config.toml
model = "self-supervised image encoder"
dataset = "microscope photos of single blood and bone marrow cells"
crop_scale_min = 0.3
translate = 0.06
weight_standardization = false
kernel_size = 3
stem = "single"
downsampling = "avg"
projector_hidden_layers = 2
init = "trunc_normal_002"
eps = 1e-10
grad_clip = 3.0
steps = 24300
batch_size = 256
lr_schedule = "cosine"
Rows from block 5, named by matrix and row number. Each number is 500 + 25 x the weight over its row's rms, rounded and kept within 0 to 999. All counts start at 0. Numbers have three digits each. After the name is the row's rms in percent of the matrix's.
# conv: 3x3 conv (model.blocks.5.conv.weight, 128x128x3x3), inputs 30-34, a 3x3 kernel for each
conv.0 099:483488492494514512518540529436444476451439479455465485499493493516502517510510519506485496499463478514482489507484497493476511480487502
conv.1 105:506508501511498493524515511527508522517503514521533535520521512524530523520529523499482484492498485478495481517481516506500500504507501
conv.2 114:576562597551530567558525563568535535525491500525504504524492506501475497531515542501483504494456485502474490509485491506467484514488501
conv.3 095:452465479481506521481525543473481464485496481467488487482518508510521500523526523465511522483526529486506497484490490498503495497503497
conv.4 096:482497512504517547497503535495494513500486472562547533511524529518524516512513510495495506476498515484500520536541558522521533494495501
conv.5 112:523538524523539531545560560516524521492484486479498463507505520503487509511494514503504521505506520511509522481480492483491489486503494
conv.6 100:504511515515516515527526519502487482483490491483531530509528521518525522499503512486469482495475475484484476489490504497493531474491520
conv.7 114:490494486517514510556560551485462470512490497529520516507511520518520538530525546527522513521521515513515509514510516496500502489488487
conv.8 101:506481488521507516523518513526473488522493512479479508530512506550534538525515527495515497515529511504512495511523483514506462517488463
conv.9 094:479486468488485471477484481509508504518518514541541551492486473508473456502471469517518504514508480476453438549493499536459474502449469
conv.10 112:542503486575537535633595580507504478531522496570562552518525538489477497526509528527510521507493508478448478515519513517508503496472470
conv.11 096:495501530512521526493501522494495476484489491504500513493477512495470490530489475511513491488497493474480502524512497502474482501454473
conv.12 095:516525494502514503512523514436450432510490467480512515515510507517514512503500487510504527498477499469454460528519526508492500502469469
conv.13 100:489478478482477487504495485544488448524493458448480519538516492531522520531530517524531536498481491464434462539521523490476496505481474
conv.14 098:485513509492521509485527505452489494462483520464523574474462491486458486509478482492446472503428464507478462516483473518444481508486499
conv.15 098:528508484512504479503514495523519511477474451462479453489487484496508505500497504452474468434481479462456484477457447467474452505464491
conv.16 107:474489483509511511483490491522515503487477460524544543520503493502490487507505505523526504514514504471462464523513500509496486508503503
conv.17 107:487508515506525531494525528474484495472480499451469514498494509475474499511501524473481487454478512458485507454450456456460476464486484
conv.18 095:504501480509505495525521519454481486519530494508517512534536520516503486508492476485478483487459458487470470506509503522499497518495487
conv.19 108:512531505505523493500503476476465473502470464506498511494481474497489483506501483510512495504500477499484469503503504492490484493477463
conv.20 079:519502476514509494502509512476423425495441463508504525515520520520513515482480478519503502486477482472454457537507513522489506488477476
conv.21 100:499489490503508506522536526525496508499484476486494498498516482501515477495495491472492487479522508482483509479439465459437438493452472
conv.22 096:506510513503506514501509520524471462564522496492493479486502495509506512505498513495493482499493481504486469507486458506482453507491456
conv.23 103:521522505517525502481480467529504503530512516500517513505504529490475504491499508475450493463434501527510542485480519454445524485487517
conv.24 096:486511538475501535459481512484480492508502509475500523543547538536547529519523515475492508470500515497507512486492519473494491497498477
conv.25 096:454472498482477492488482481463452452428428414457476458496536520509527520499506508502516512520532536486493494495508497480482481477468452
conv.26 101:524502530517505550547538570495489483514487465524520517474465469488488483501497492488469483479475480481467485502479489499479473523490490
conv.27 089:519526549497496514490486492517521516492467441504476458504504500506514514514514516481513506482511487518527493494521499499519511517536538
conv.28 068:482478480465461468463462462518514502498478481531517509498514516484502509468480494501500513490479500499495502480468492461442472458442467
conv.29 100:521507505531518517532531521524508510518494488486505509488498489493497475495493485496482501473493500457444474522467484493447462493447485
conv.30 102:516528514517525508497513499483496492482492494463491509484491494488478475470471475505494491507498497501495509503479493504486506497484512
conv.31 094:500497510501509512493492485461505539468501523471506540470497485530531515494533517523505486518515507483498496516498484510498488472490482
conv.32 103:491489456483490473486482472531514490562544526551517513508477461502475455515472463450474492441478486458494485486494490490493480505500488
conv.33 093:479475460472469456475488476503518504494501488528565554482475468518521505543538532490494510472496513476495510497497503490511514516524531
conv.34 085:530523501533533513501509484517483480536435439559541554491513524504519534500485516452473482467474493482470495442460478451469474482466490
conv.35 100:455465469471479483490487486514467421501467463534500481474482454479513493475506498511509498515510503514493492507509500465503479461490469
conv.36 108:542547553530535541545552561498492487509487510532501525499481494509488487527499505506501510503489497507497496507490489515487484525504495
conv.37 112:490517512483504510484501507512499503507481493489483490492481476506500493511523512500479507517496497517537527476469482473468479481501485
conv.38 069:489482471476466459467453447507500498529516505537531524466485484474500499453472484492494491479486489473483485491503506463471473453449456
conv.39 093:504467451487469462527501477477481490481476494527527551539548547539538533520514500516532484521537497504533504466475484474484478454465456
conv.40 107:499484482513497495523500490515514500508490483536503451492511511488518506492505498505502498488495490501489493488494508492517515504497514
conv.41 095:499509486475490467474491470515493472500459474520517529495500488498465467492469472496483487497461490486494498515488486500441484494487508
conv.42 088:498454476504477486511476478514492477529486459510511538496514504494533539504518505506486491472461491483478505494476488490464486513479482
conv.43 093:502481474501508496511540535501470491515504470524530508488495476475464486502492511496467470498475497497499498486485508490481520511509518
conv.44 095:512508498487483488497486475477464477505493493534526519506519533503506522535523525502513485487515507521529536481490461497506474509501473
conv.45 108:521515486530534513525522503540509522567528512530523504489505476519522514515506507490499484502511490496498484502502483519519504517510499
conv.46 108:506515505514526520536511518502506508482462509525477506477487444542568508515563507494493484496525498469495487481469484495503456467489468
conv.47 100:484477482476465471497482470489524539514546555532517500477497502497518513506525510486482480498489483502510503487485486476471483490473482
conv.48 105:475481502483490507501494504520512508498515515509520490477444473474440471518500514486508501500524526486496497497498490515505499503496483
conv.49 096:497513496501521523472519518466471471445445464454468485506498492541534531480488493481477474510505502521529511482476469506499497511506514
conv.50 110:473467484487511508487484479513500498489493512497491529528523488535527496529519489473484480488487474492484481475509517495503503494493480
conv.51 104:508495502488490508482491503526512503549553534534520520485461468523516508530527522529506503499498480482487482495482522499506515517513513
conv.52 092:497470446485481470489482464502488500535498497556481483473496476523555526514538488492490516497498513479477481511509518524519505520506462
conv.53 109:472455450495490471506502476503465480530499499537527518510513484497507493515516506501506464507519487497521483472474453505496473514503479
conv.54 106:495485469504492488515505494533518498517491481511477452517502496531518512547530531482506501446470477467477483474498472468471456482460448
conv.55 099:511513497506532513539531522486502519465487499496506489502510484532521497503519501510522519499490496477489511508488507514487467499500506
conv.56 094:523523502518535515531511485505508503483492513513494506476488455501547498488516485496505522505524530510508508490489499493511486479481463
conv.57 102:484472458494480476507491490489496506485508517499534505531542516527539537515528537476498488482508495468497481464477479479490493488495484
conv.58 099:478468475485469494485488522452506530470523528479497494528514533514511527511490509484500489497525503497499508505493475503496485500472459
conv.59 107:534522502536527506548515482488488474510515501549551508518488458539522489536517496490471461512496461519515480512491497538506465552526477
conv.60 110:516492503519493500511496499520547562506482512531532519502519505528529486544539491479479479493488465500513474505518482522525460511506452
conv.61 089:491470461460448447474459450478464560488465545508482538497492488507504499502491488498519535506521538517517532487508525511534550538522521
conv.62 099:505495480511502482520503489468440456498474443521526506495522529466507515444472496496486470500502492488491508466463461464473483491495513
conv.63 113:537496537526484532523490531529504505525513526529507493534531535487478503514495522479488502477461495520502503498487490471441474519483498
conv.64 089:492478489498479502477461484505516524522508525490484525490478489524510520535538543520523518510512497484497469489509513495504514481488493
conv.65 113:487492492498497502492489495487484470481474466488527510506528521486503490473490488488506512502510513483484471522533516495502499474464478
conv.66 101:518531502515527502511541508533452446529451463520498473482478479496489489483487495484516501494519502482489484479494491495509511479502498
conv.67 080:524515490509500470510501465493487486490481475485495501504501513484472502509498508473444448472428432478454453512484494484458485491476497
conv.68 097:493505497495513512489504509507483490487465492462480482537518530536527535533530541505501491515510502514510508492478485503491499530519526
conv.69 098:497483484484459461506473459473441466438442468485479507517494486523510495512512502485480456512506464498523485499491475522506502516525518
conv.70 094:481504531530540540521520526487474480445466518514526536467489487490507504487503502513534522519521519491511509475495482508503511499491507
conv.71 094:493513503490514518495510529520494502515507495526534530530544523512514526495491507480469473499478513490484489516526511509490522498492499
conv.72 108:488492479490497493497491490505423446478406468434411485521483484531483490508474488543513500545485463518479467525515499519497493511494484
conv.73 092:473464515510487527522494523505507504480493504461453450521533546523537533500507500486483486497503508503509506518514508513516499496505497
conv.74 106:478489481482488484473476465503502506518499492517529490526539546496523553480494503529520530485482528478450500525519498486498511485483495
conv.75 102:498511510502522522507507503532501505499504497523515519478456484516487513534544539479422465498408472554537529482466485503469514539540517
conv.76 104:508511522512508520485490508539526472495515484517542517471501516498495506499481478495513491492485462474477461521521498523502471497474446
conv.77 098:462459471473472493484479500511492511497476491539548535530527503515523505524541528518514513502504523497527533512506480516503493510513493
conv.78 091:537493482528475459499460452556538510522502473521499448521515548504499531521504528484503525490510541509529557481499488473498511477500519
conv.79 104:499529487483526501463519482493526530475502511473506514502497487515514509490479485493504492535554524519531496464500491475487482478485475
conv.80 115:523505507529506509535523534498478456500471485517504513505510509517519515528524520507495480504502489483484462523480483520463486503464484
conv.81 103:566507473547491479570511495531469463502440457514448459485462498488463494509472507489509524479501522467471501490510514485505532485494530
conv.82 097:511530544505519528499518520509486464498491515522576577496496508506512509512527528506507498518520503500504493503487476488492465477474458
conv.83 097:488484476474477476471479495486462476480436476484469510492491468496523488476490473492501496515528518503511493471468461454455461462443436
conv.84 093:468505482474527509484534520503482478501506502473518516511506507498489484506492510502509510490493502484484480510507498513485517512497478
conv.85 086:454469475478481484489496510491485495501482493459496503499504497497503505494495494489494499494480498487488477474470471494469484508499486
conv.86 123:508485479521506503525514509470436474482481500492501493489491491491487497507519520484492501457480499456463492500482499459470511465483518
conv.87 097:479474440479474446493485463516471457527505500523514512516503478534521495525511475474479518477464509490478498490482510490462519487466511
conv.88 117:487497498515507500477491500440466491423497516484541542493514499500509490492504501468486500485495511489487501489494498503488489508489503
conv.89 106:484478471498493486499503500519516518508512519503508511508523515516527519507501496491490492512513523521514513505482482515490491552515507
conv.90 114:515493465539508472517483461488521525510525508541528486507496534476496552500523545475438493460443513478483528499465497460476545485530550
conv.91 115:500509489518513507514507503520547510520544518522553512540555544517530526503531519481469484466435455493472479520510496497484478498500487
conv.92 107:497489538497486539534527576508492509535489528535504518512503531510498531516508555493504516488501514483498512506490493486474494482482499
conv.93 085:512505514461439457430422444518492490482447446506483476488471478500508517513520502445454459466498505461506482493484476483483516491503515
conv.94 096:521528513532540532507509506479478478504519514529555547477473473480465479485479484523514528501490518517512538511503503507489507512506518
conv.95 105:498525501508537510449480462542551545513519503518543515499495508503497500532529526489449478499464478531524519492472485480475491534520520
conv.96 104:507501486514509488499481444528451476501477495519508519519522540494446481505466479474449490439362432517406439502495500465413479489418470
conv.97 099:488477486492485497510477484482482517496471487501522515504507521497505518487499504489513506465520535491487490531519512493501516475450467
conv.98 093:523523519501487499508494502500483494524499499529512508512510528510507510521529529499502506519519507513530524479475458485502478477506493
conv.99 091:498495518517515541541527526511510491518500498499501518497486474524516491530537531513506499539535506517528499497479501504491504510497493
conv.100 092:486481502475464491466463495504496514495509533480482511481488496482486499488503515489499507507519519501516516493494510487494528496491515
conv.101 099:498508506500509508498510501416467485492515500446498493461451490459441466488477491500507501492521511460488472491495477503518490503511479
conv.102 091:492492480498495497524519513536538524524469493504487480486502490474458469488512504467471473512457509530527514496461484481435489501472512
conv.103 097:495497487493495483508505500491493518486507519514514480514521530489518552486516551503471499479470530499486518517500509511503542521508547
conv.104 125:579533588565517576598557600561528529519491508543516535502495509463456467515507518507498499506497508484485481500493479504495486501501486
conv.105 085:473465469469472498484496510503467441523521508482524542496509509508530524487509518514513515510516526495512516526522514498496510466468476
conv.106 096:530522475497523490503518493468497521510502506536500481498493490464479510470462505495508543518463498527485483497489523478463498487475486
conv.107 098:504523508528534523500495502498490482485515516464495492498487495486459484487480494517491493521465462515497495525481473523451476526513513
conv.108 096:522541504527529509508508504505508513486514509455479482484449438509457454526497485497473490499445488514469474521516487487479501484488508
conv.109 110:481482487493504515486497506500488478507504501494522516526535544506467513512502519516476509470378443521408468508495508479423499481451506
conv.110 092:478501470493506473485515471498483503526505522471462507481476495500530556496534554519521477508534508500519493503524524489530527486510497
conv.111 098:504514525517517536528525552479441458511467513499485505499478479478466490515491533513515477508497469496480465524527502522494504514478495
conv.112 093:465467481458456476429434473486512521473531547459481524472501512481501513435471493515525526517523522488512496515508501516505498503508493
conv.113 087:509485495519506511507492493543497509501468491533491500472494522477491509508515516465500528477509535477507532473500509466497518483507529
conv.114 106:508489502473474486520514524481488476475468490476482521513544545545582570530549532463485494501549548499536533467487512477518532501528526
conv.115 103:533518498544521513550507505521479484544526513542537506489480491462475483485494513520486485496492474508496504491476501475456498486495498
conv.116 093:557531571542526557547538549503484511502476506542487508474443463452439454471452486522531517513538530495535532464460465444442460461466491
conv.117 127:500527510507533523486510497473506505495524518486517503520509519496482506519503524483473488485461482504489490495460490479427497522493517
conv.118 101:522499476519495472517512473450457488474475519486493491488490487494497477501505489492514535460503506433480491491462499453441483464460495
conv.119 105:544486483515478484523510512541475432496481543508495521499477497479448480503479507469443492464406496485478509481450497444400462485463495
conv.120 086:474471481475454456480468492499525528532522487524517470498508509503516524502515557484499510482494506481498537482495515475490501471491511
conv.121 113:513526491545566532536544514506469473498456473505516508517511526517517513528531526488475478489492471505514503511501514506491504509513508
conv.122 115:518532513521538525490499495473497500482513518489533510500486500490480499495486508521484510486428471513446477495484502471457513512479504
conv.123 081:534515511529498495530495486562506481528482464515493467547534558534520539507497512505516523493502509494501514535539564504504533495489514
conv.124 093:474487492465474495478464475457422489502455503543450443504528553506509530492499501500519509483497487442473484489514524475501496451504502
conv.125 106:504508591472491593487508600490485496449437475518522557520513518520523520502511518508509506513514511498503510513509494521513496510504493
conv.126 085:507484493488466491483454462532477525470440509528510511541541525503507485480481482491492479485509485507531506512485499474472476480489471
conv.127 094:540508509553543534524498518509494490492507491500538520476486493487502507506510517486472479464472480509517515495485468492488480498498495