A small self-supervised image encoder, trained from scratch: 3.59M parameters, batches of 256.
Rows from block 2, named by matrix and row number. Each number is 128 + 32 x the weight over its row's rms, rounded and kept within 0 to 255. All counts start at 0. Numbers have three digits each. After the name is the row's rms in percent of the matrix's.
# conv: 3x3 conv (model.blocks.2.conv.weight, 128x64x3x3), inputs 52-63, a 3x3 kernel for each
conv.34 104:170117181109065116176102169128101158117099132150117156091146083147156144116159092086147111141180138116129131087097125110094154117115150149138106131114132099116092188156216119109127187125170101136114123106130088116090076145078135154147093159091209121222135066141213123211085103083115100113113111096117112129135092124123107120
conv.35 108:131156127105092120118093108137178140111138165135139146130173106113050169135122110133111137124132108155109143121145131102042162120101166149179123134000123139077094176152159161084123146129159176225119126000182157109125114153092111000171142131143146176142163137139165133109139174124106069163134112128126161138093152175111111163
conv.36 129:129139132146118142129143131100106098111102112101112109132139123149082137124131118114139112131163139118126116114117122119079115113125123123145129157043119120136156136136100133144111121128122120139124124071119119134120118151144158058121122137119135144134144125135136139130121126120141103132117132122118132129143086146129128108
conv.37 117:140147140139117133157156136099089106106072095108109114124121126134034113099100137136121141148196141114110123107078073107023124074105138123158071165022160063149145120126148108234139119145143160146100164010109102115165151163077186065072118069131136159147143131145159168143113088071111031088091106137143054149106000093121104151
conv.38 111:086100153153143091161158080120130165157147102160139085086101137146165115159144078136138147145109120143155105101096137164179127170151102078074157123198123160167088141139153108177122136160129051083178155181103171180044040020156115149123157203064082096155169160109185187082090104137162166094161144074038086161138106121171152059
conv.39 093:081057108085066112100069096080061091099082105116098121111115067124164085113156114104122108172186149117144114081087097120119126113137155193163111147143089089064095128146097164155133135135188104087125100152134110119124120119144117148142129130132099078135113092141126097130073089106106134121120133118146143172157145137134076063
conv.40 101:127130120125130112122114107101098107100106109110104106098102109110074123136138115119098123144233127137113127068096107100106133131129119134153153094000092114061152176178203095088124146128161115141173101010121139099125118117126132055135142140116166165155150163144153149145103104104118103115135119118099143165150165145075114094
conv.41 106:163144152155151140147151173176155181150128147155145177125125122112141123105108106143153128176173146126117123125114130115111142123118130131114120143161128142149127113163093153245149127192153103051096045022092129058103158124138144156144156138125122116122121117094101112137128125139120125134123111129117132149122155132130113113
conv.42 110:072080079105102097125088079138134141168169170194174184142156137110155138125146135148159096179227115107111109139137114139113125119091113177160116135154161110135127110135101059082109055083114126125132125153138130104117124143136139165145139126133108110096144137113152126116102106105122125122118094099094157152123139119148136091
conv.43 105:110107106114091114103135120105138137102109143084114124136136116168062160139147124136122099162173123110087103107065117119037131139113136126062146142000149143153109137119168146130117174144126120123119163000190165144133126131123169000172141126109125112099133097127104124108121120141140071163118112128102136097150030151120124097
conv.44 097:154142180124134147178137155137134140127118120147105141125128124157163098125081100174135130137118189175126075087125117113171110124121121122153138149218117173101093120098101115161134147156152106153145145155068119010081082133127117193088118114077173127145113088115159121138101127123119139107099067104117145145137130137142100133
conv.45 104:122125136123112127139114130116119110134148141143132147106118111100122112092096112109130129158167160139170161137136121126135117093110124125142155123117109110085129131151174123074149139102120120130144071123132094060116148143144113121112125101120114119121122131115131116124095112105099144124086097104135154153111110158147072106
conv.46 093:115116143126127147137127157083114143113130152124134150082113102085084070100101100153097160099113129129139151089112130102134130131127152153119093089090108083110108138073090116071087140142133046061135000041105042082136124127126050085119071131157169154153195160178196172183052105128073106111113114147110158176081102147100107126
conv.47 102:130135103136159118122133131131115116151142129146145158127115077107106072088093088097113113127144127155123112141134080141145108117132117152139067138143060100128142116138110125111117121073099205150056189161000138136088173157080151179071118147116137139097136144111119114126142124093146141092129125111159139109134171086114152147
conv.48 103:130144131118109113098124152124136130131136140127152172119128136166055141151122123166155119151117160128040091105128157089106140111123181151168142138075192130128103152136185146117161113133165070166157154023167122107135099165123144094136134123130141159127143125139126148146114150132147096121107127138141117121123008122096087108
conv.49 115:126107129142109120129118134094095099115104109100106118152143117156146119116138143122113097134131120129124124116097106115092110119105170151163119139122106089068116134168138142190167146138153117130113115142135083104138113120119128151135101113149141136146152135140144137142136134130141138128112131150119086101178070057141137114
conv.50 089:113113107105121082101067069134134116146160096159106088153134133153184105118069072149164156137165139175180118128136135126179139117103095115082077122109089160074065064082080079064061096144095165145102133220102081021017138127116125178127126075073145153125136159100141123095162159127150195111090057044119131104128187133106078078
conv.51 112:129121111117098124098148133084081089071058089091116094097122133113070133123144104113113082089153144160127107070048136105076131133143150141080158091045121152130132153154142123133173152097128092122186107047143160168099110096182109000130142184104168161123165142133134151131074080121112077124123152116032126123067000138109145090
conv.52 100:107127124124139132158153131111145117140166132143152104126121105110098121108125115079136092157226119077140134104121115082107147106104098132160137117123154110122162130109128128156129135166156140161133127092159117142138113140149119117177119139143149144136150140153168177146096144124114117143101121102095136124132124130127128110
conv.53 076:089100102115136119115127106091094088123127109129139114103092098101090086118118100136127131136120121111132113096078098097109119120146142140108099132128134111122147108125127141149146154169128088060076083078091066081103111078110098092127103103122090099086115119095099111092101072097115112099131121112126134150137161155125121143
conv.54 099:160107147115164125133103148149107144135167132147123142075084086104201102122126097173181183140062113100146135135117126140195136141112118129084128110225132119097085151154170131067157156130154117107116113181126119125115112090101096218134116134126156116184118155142135112145126105114122192124120110105141095133150229127108129121
conv.55 096:117140144127119160141182155117140139124117150134159136105121126132046143110158120129120107133135131159160154124122145129064123125142134129112136135000127097159126121118121120104114137116149139120149130006137123167147128138165144001135105182124121137121115105131116131125121131140129079135121156126104128155107000160130145109
conv.56 079:149117116120126112148134152130094101105111111121120147121116127057153118091104110119151145204156122106124143122094098078139142079128165130135128043070108130099125132116142128097124102124134110056106030098119057061139137092115050102104112093151157134162136136137152138162124109110082134130097105152080127130074175131105129131
conv.57 090:167137129129099101145128123162153126147147127151131116145117085134117102122101108089134135133126144105120109142105092114106104133121121162120097144068077131132157074065085101055089122107108124129102118064082124108119139140118135102109165157163131133115120106115119112118105124108104099094095088093143148158122101138135148156
conv.58 093:122120109150111094124145130091108127102076097107110116127113099142026108128121111127098118116117087172136130062091093111062068117110137147108134153009077140102105108100115085097101127112138130115138166008114160146123150108140180008086154161100130144135137119125118134139110106108154071087138147119116096121191000084161147119
conv.59 100:121069086114107044120093076114075120124107084099128100169107128180134072154151131184110119148075122136167111115099106133147083146160109167146135133122067142075087133181168123081140125096131116091109123141063091130123102123148102189079130136122164107143143112094113129095131091115158156081127164126135084126128199061132125122
conv.60 083:101088117090071106103100134092068095067049099073083117161101097085032103097129135114101127161127117142109161058066115068090143121153148170105089110016128069093137122138140122139136115112157171090105091047152109140185170134143125020133112095154097092118086088135105124156095061103056053125104135165124107143070051090081070111
conv.61 110:136141146162120138138142134117134134125124123112121110112102137136003132113090115122138131122162184161123131114084126116049125129101113114113162152063185146139138142140121116141094113114105151091135158024130150106118121092122147007149121092123114121088120124092099108093120099135158086127103089108113106153170055128106110117
conv.62 109:145169142161191139126134113164178164187205170164164152119126112119130107102102098119121115130127105115089086144142121148153128113111107157152132142143123115109118047051054044052057053050057138146136139157132118109116140146141147162138132128131157183160167206163136150140128142126138157126101103094139152148150160133139130114
conv.63 120:152121154120117141160141121149128157114138146155156123134081156072167150130149104110133160153135114126154168087071135030139151125125111135067146082236140126115000216154121180192128166122106189094138064140156130165095161069118033032166121155135135128160119116137164139100108100141064155146125143088125143153026084150134184166
conv.64 081:098101087131159101099137105141144107179178125155182143133120077179154067165148112148124112120114124136151127122115090142177141154187121160083107141156124124119173112145126134101139136179135144116081177148109141117107148104108141119171148153162112123111148174128117147120143111070183180070141150096147126084139163078103106116
conv.65 120:162163145166166150151157149158180146162186153147177156076115082078098088067090075123110099128148123124096110099136111123144125110128129112136112126157152094139118102070130087022083132068116076129088112179116096130089100147114134194153131166136133146116149165129130152126115130096134152109117138110102119086135143120144165130
conv.66 095:083100092086090126101114154107112105111125124116130139134175106141179119124147139093080119170110187094111134128139128143147153161169159139149130142146078150111109141132136148141139158113175148122140158127162152105155123134123174110164154091154104082124113093141120123141129119104161155134149135138135179147128189161100094168
conv.67 111:071109127095203144089147144137162164165232180150202184102120137082167127080134127163201160130145167130152153114101128084188156072139122085069104061146136086156137076062084051064063074096099142134117108193125083107105115109127098155126099123111103141135114213153091152144121138147119209160092145141078105112096147122108149128
conv.68 100:118110116117137116099074110106098106114120108112075109111167146123184141105086100142178150114136094158133142158156169127154167074083129132200122165212122084000067156152076167136120081149183107184180097233172076057080108159121092196125077083087119126122121139109124115117123139147108146129085062088157143142143191162076065122
conv.69 107:160154154172165166179148165158163159168173163163163168098149113117052098116123111102139085079221097090121080093115134113099145130081112116080107142090137139152106146093124117140131147050133107128125116131145092119107104122156112118150110129115162125161178131180191142176090109080106072089103104096140107125158108131129137171
conv.70 107:129132103142146118122132120104116123123137121107116103125134128152135121122124120148159147056000050162220171116158132143174111095118102118134137169143099141069091132149145156082130129108133110152168098155125092119134128181167107156115099135117137131133164161146146124114108135135131188151095128103140135140076133126109115136
conv.71 113:103092087138136095130144080153131082186176118198174093140128147106107152164130158097139140095098200092121115110072107079171135122166135164156111132167134132114171097133156125128150122131098143128134133139141098135116171117092136143134120138102132110105131143120103125090104093100113136119121141110088112143125109140141169123
conv.72 106:128151137122120125114114127098153144079105139079092135143172109123074028154116093122107151098087148122125123127144166095095106141132122114120147135118020176131088112077144158114183167129112132178155138076138149141133125161167126086146118113148090123126096098134082100106123177151079094106123124131200181124144118070121108130
conv.73 090:048072082068081065059070060066113119099145136084119118125117098130122107129135115108120123146140147112127136136146129156157137140162160171161133163143128128138119181213167181200207185199189120149133146150130109122106126143131147150137137153132086127135103133136092120117087092091112113089114120100128136130153124100148128096
conv.74 090:126122139122128137134147133132129151142133157139142144068048079096123103125130108072146082147116122058078114102077103110107131123155145149132140173170104144118109135162099146129126134191176107095123134129143130133121108083100160156147156182118142140156133137147153147148086085112093104113100118098132111162139129144132136128
conv.75 108:133177166131128165143159162145181194130129171148157169107145122166090144145137119141108163080153163101111116034114106142122112165135108105204159173138166136099038148170141074145156051082147130152110185052136137167130095170111169074152155166135133167175122103156121136154094139122146089118138143114156079126154045148106161130
conv.76 100:155136138122109118144119132114134142069119138113128112111121131145155145127097118146161127138070085136157130177070117067096163141137143142068136085113116123088083165159149116093104110092076106138139145117155131132101164105102126031135164134136144146131118106130133135095158148147139151150157146114127134127130171088134102111
conv.77 104:173131086151124081125127127167109101134084062102118121139079065142136147089141147106116117134051119127158142141179063109145124090130138138159146124100173115132131151195133135115147158165165172172063120170147060121156157198065098152085091101146178148082152103072109121126158143073134156120073132150189062090160208092071121165
conv.78 096:087090088137167108121127089086099094143161112142135103129144158142168119149166140099142160137107194040085086079127136109211152115185130132153158148170125119093118134086077115086081137148122129133153149192133119109092112130152115202126107159097122116100136141100124127096087125142115186145093126106118163155148125147144114120
conv.79 116:146145134109110136139106132127145137081098149113067110100142095060125136154097089126126175112109079110108108106121145092046147138052116108086154101000065157123096155105141141100125146135142127177154102090177176105152130153145110028158178115116137138150111109140142109133109145124072081136149075108129198125037200158127018098
conv.80 092:157158149155187112161153153159151157169197131169169158098091082159205073110116115112157117114124164124155059103116123157223130143151135103137121129219056137127137124167123120113114132108105127145150162200117141137102113094094096163096103124113140139115132164095129136109116137113179215098149151108156114126140158124126127162
conv.81 100:081097103134101090139142127081131117126119114121154148127127121178120141100115120076117091034073122116134140121118142105107136116182176130107126149081093087136149132136076106045143094088084112103151185112122081152153117127161129125154093184153111141137153115123154163148103115142157137115110137129097079150168146102073096140
conv.82 093:113138137124132141112147116088099089101121112091113087138151132117095120125136117153129138071065061122106144118135120112129107090114097130150131117073134136149169094065119086076097153125109133117108124082108155149156114138121115096104119142121103109102120112125127145128125136128129138137125158139142161164135138146135169116
conv.83 111:144174162115129124179205175140153150141147135165172155120124123105040129098105085070039094170249174091026068104136112169107111133128121123119138118104165090129093130116107055100054193154179112109088158102121078103100112133117205174202085095089160187176118125123193216200122136123127084103087100075116129124128125159094124109
conv.84 100:134116149106145101115107118139125123127151085118076082107095107144211132142121149126124104078088147125128134072044085091213126101137128113118126136249098120119160122109087144129125110132121113120159116197116132105117084057131097203112119106121192169160164172123156135129094102119115178093103115113143149129091137074135117126
conv.85 089:134120148110104118134148154116105136094106119137144144115111120120139102139117098149133105145070124115129105084101130085153139116144141144112143127183125140135094137139139121139123108099109143127144140157133124117128154126135135144129112110120126114148107113135108126132132121142107134122110126120163133127123104122148136149
conv.86 065:124127123110136124115118134136118107124136105108114120129076062113124080128116139116133087126167136173151165081084078106159138116172177203154140168151108135125134109134074132135154155151167107104091090164130135135140127090095109135129127127121119110091096114085091090096099104083111173127129157151110111130106171172110112162
conv.87 100:123158140114096095086113106093154151092106131107126137095195147161151192151126126176160118121080145105072113044126129099135128120109148096122104134135134163141073154153110175215146142124127029202185134084177144113130060144143141099131144159108130164143127118136089126140063177165130125148134131140099144150091005116122114065
conv.88 066:131133127117142110104094107103110116114143121095107121123139110134196111113124120157159153110115104093119113092114115097196166087129137124146126098113103094070117150146137139153164129151149140167135132215134115129135108147100085195112128123150099113115098130098075080081162168141148199142101105119139150122123154104108098107
conv.89 105:131117119135143108153096137115105114132141109134100139155140088154175097143113111083124105101092088132107111091097093090129078103069095169164091156185097119080083105131089110145120100141128111136107128175102114118109106132119116190125135118116139119125136139114159117148134131118131146093133099110137074087125170054125082101
conv.90 081:082087089063126143087102144113094093097143132078139168128110108131191107125158104098079071081083119081136147096086083095132158101133172143133107123139149102162102147162150122200144112133153131137100110169157121142129081129095103154123129089147074089084063092107061088107119116101098144156129150173100111111117197144110118113
conv.91 119:126131131136156145116147106131145143140159166122141129130134112144078155123170098133143109113133107113104121114130119107108140104137145125139134157041118174157050090111125140098117151087151139138128119002190124198100145147109122031187098194084117123124142143137126150096115135126102111160102165136121117121128127169072165090
conv.92 083:150142142151129125161145126072083115078080122099094111116088137139049044106056076216104140088096158134100067071147134149174084153103085143212119158168048136061135148121135121151128109141127089147129131145100119097116131141090146168065135135123125133138123138139127130130117139114145134096138123103138071136129024120151134141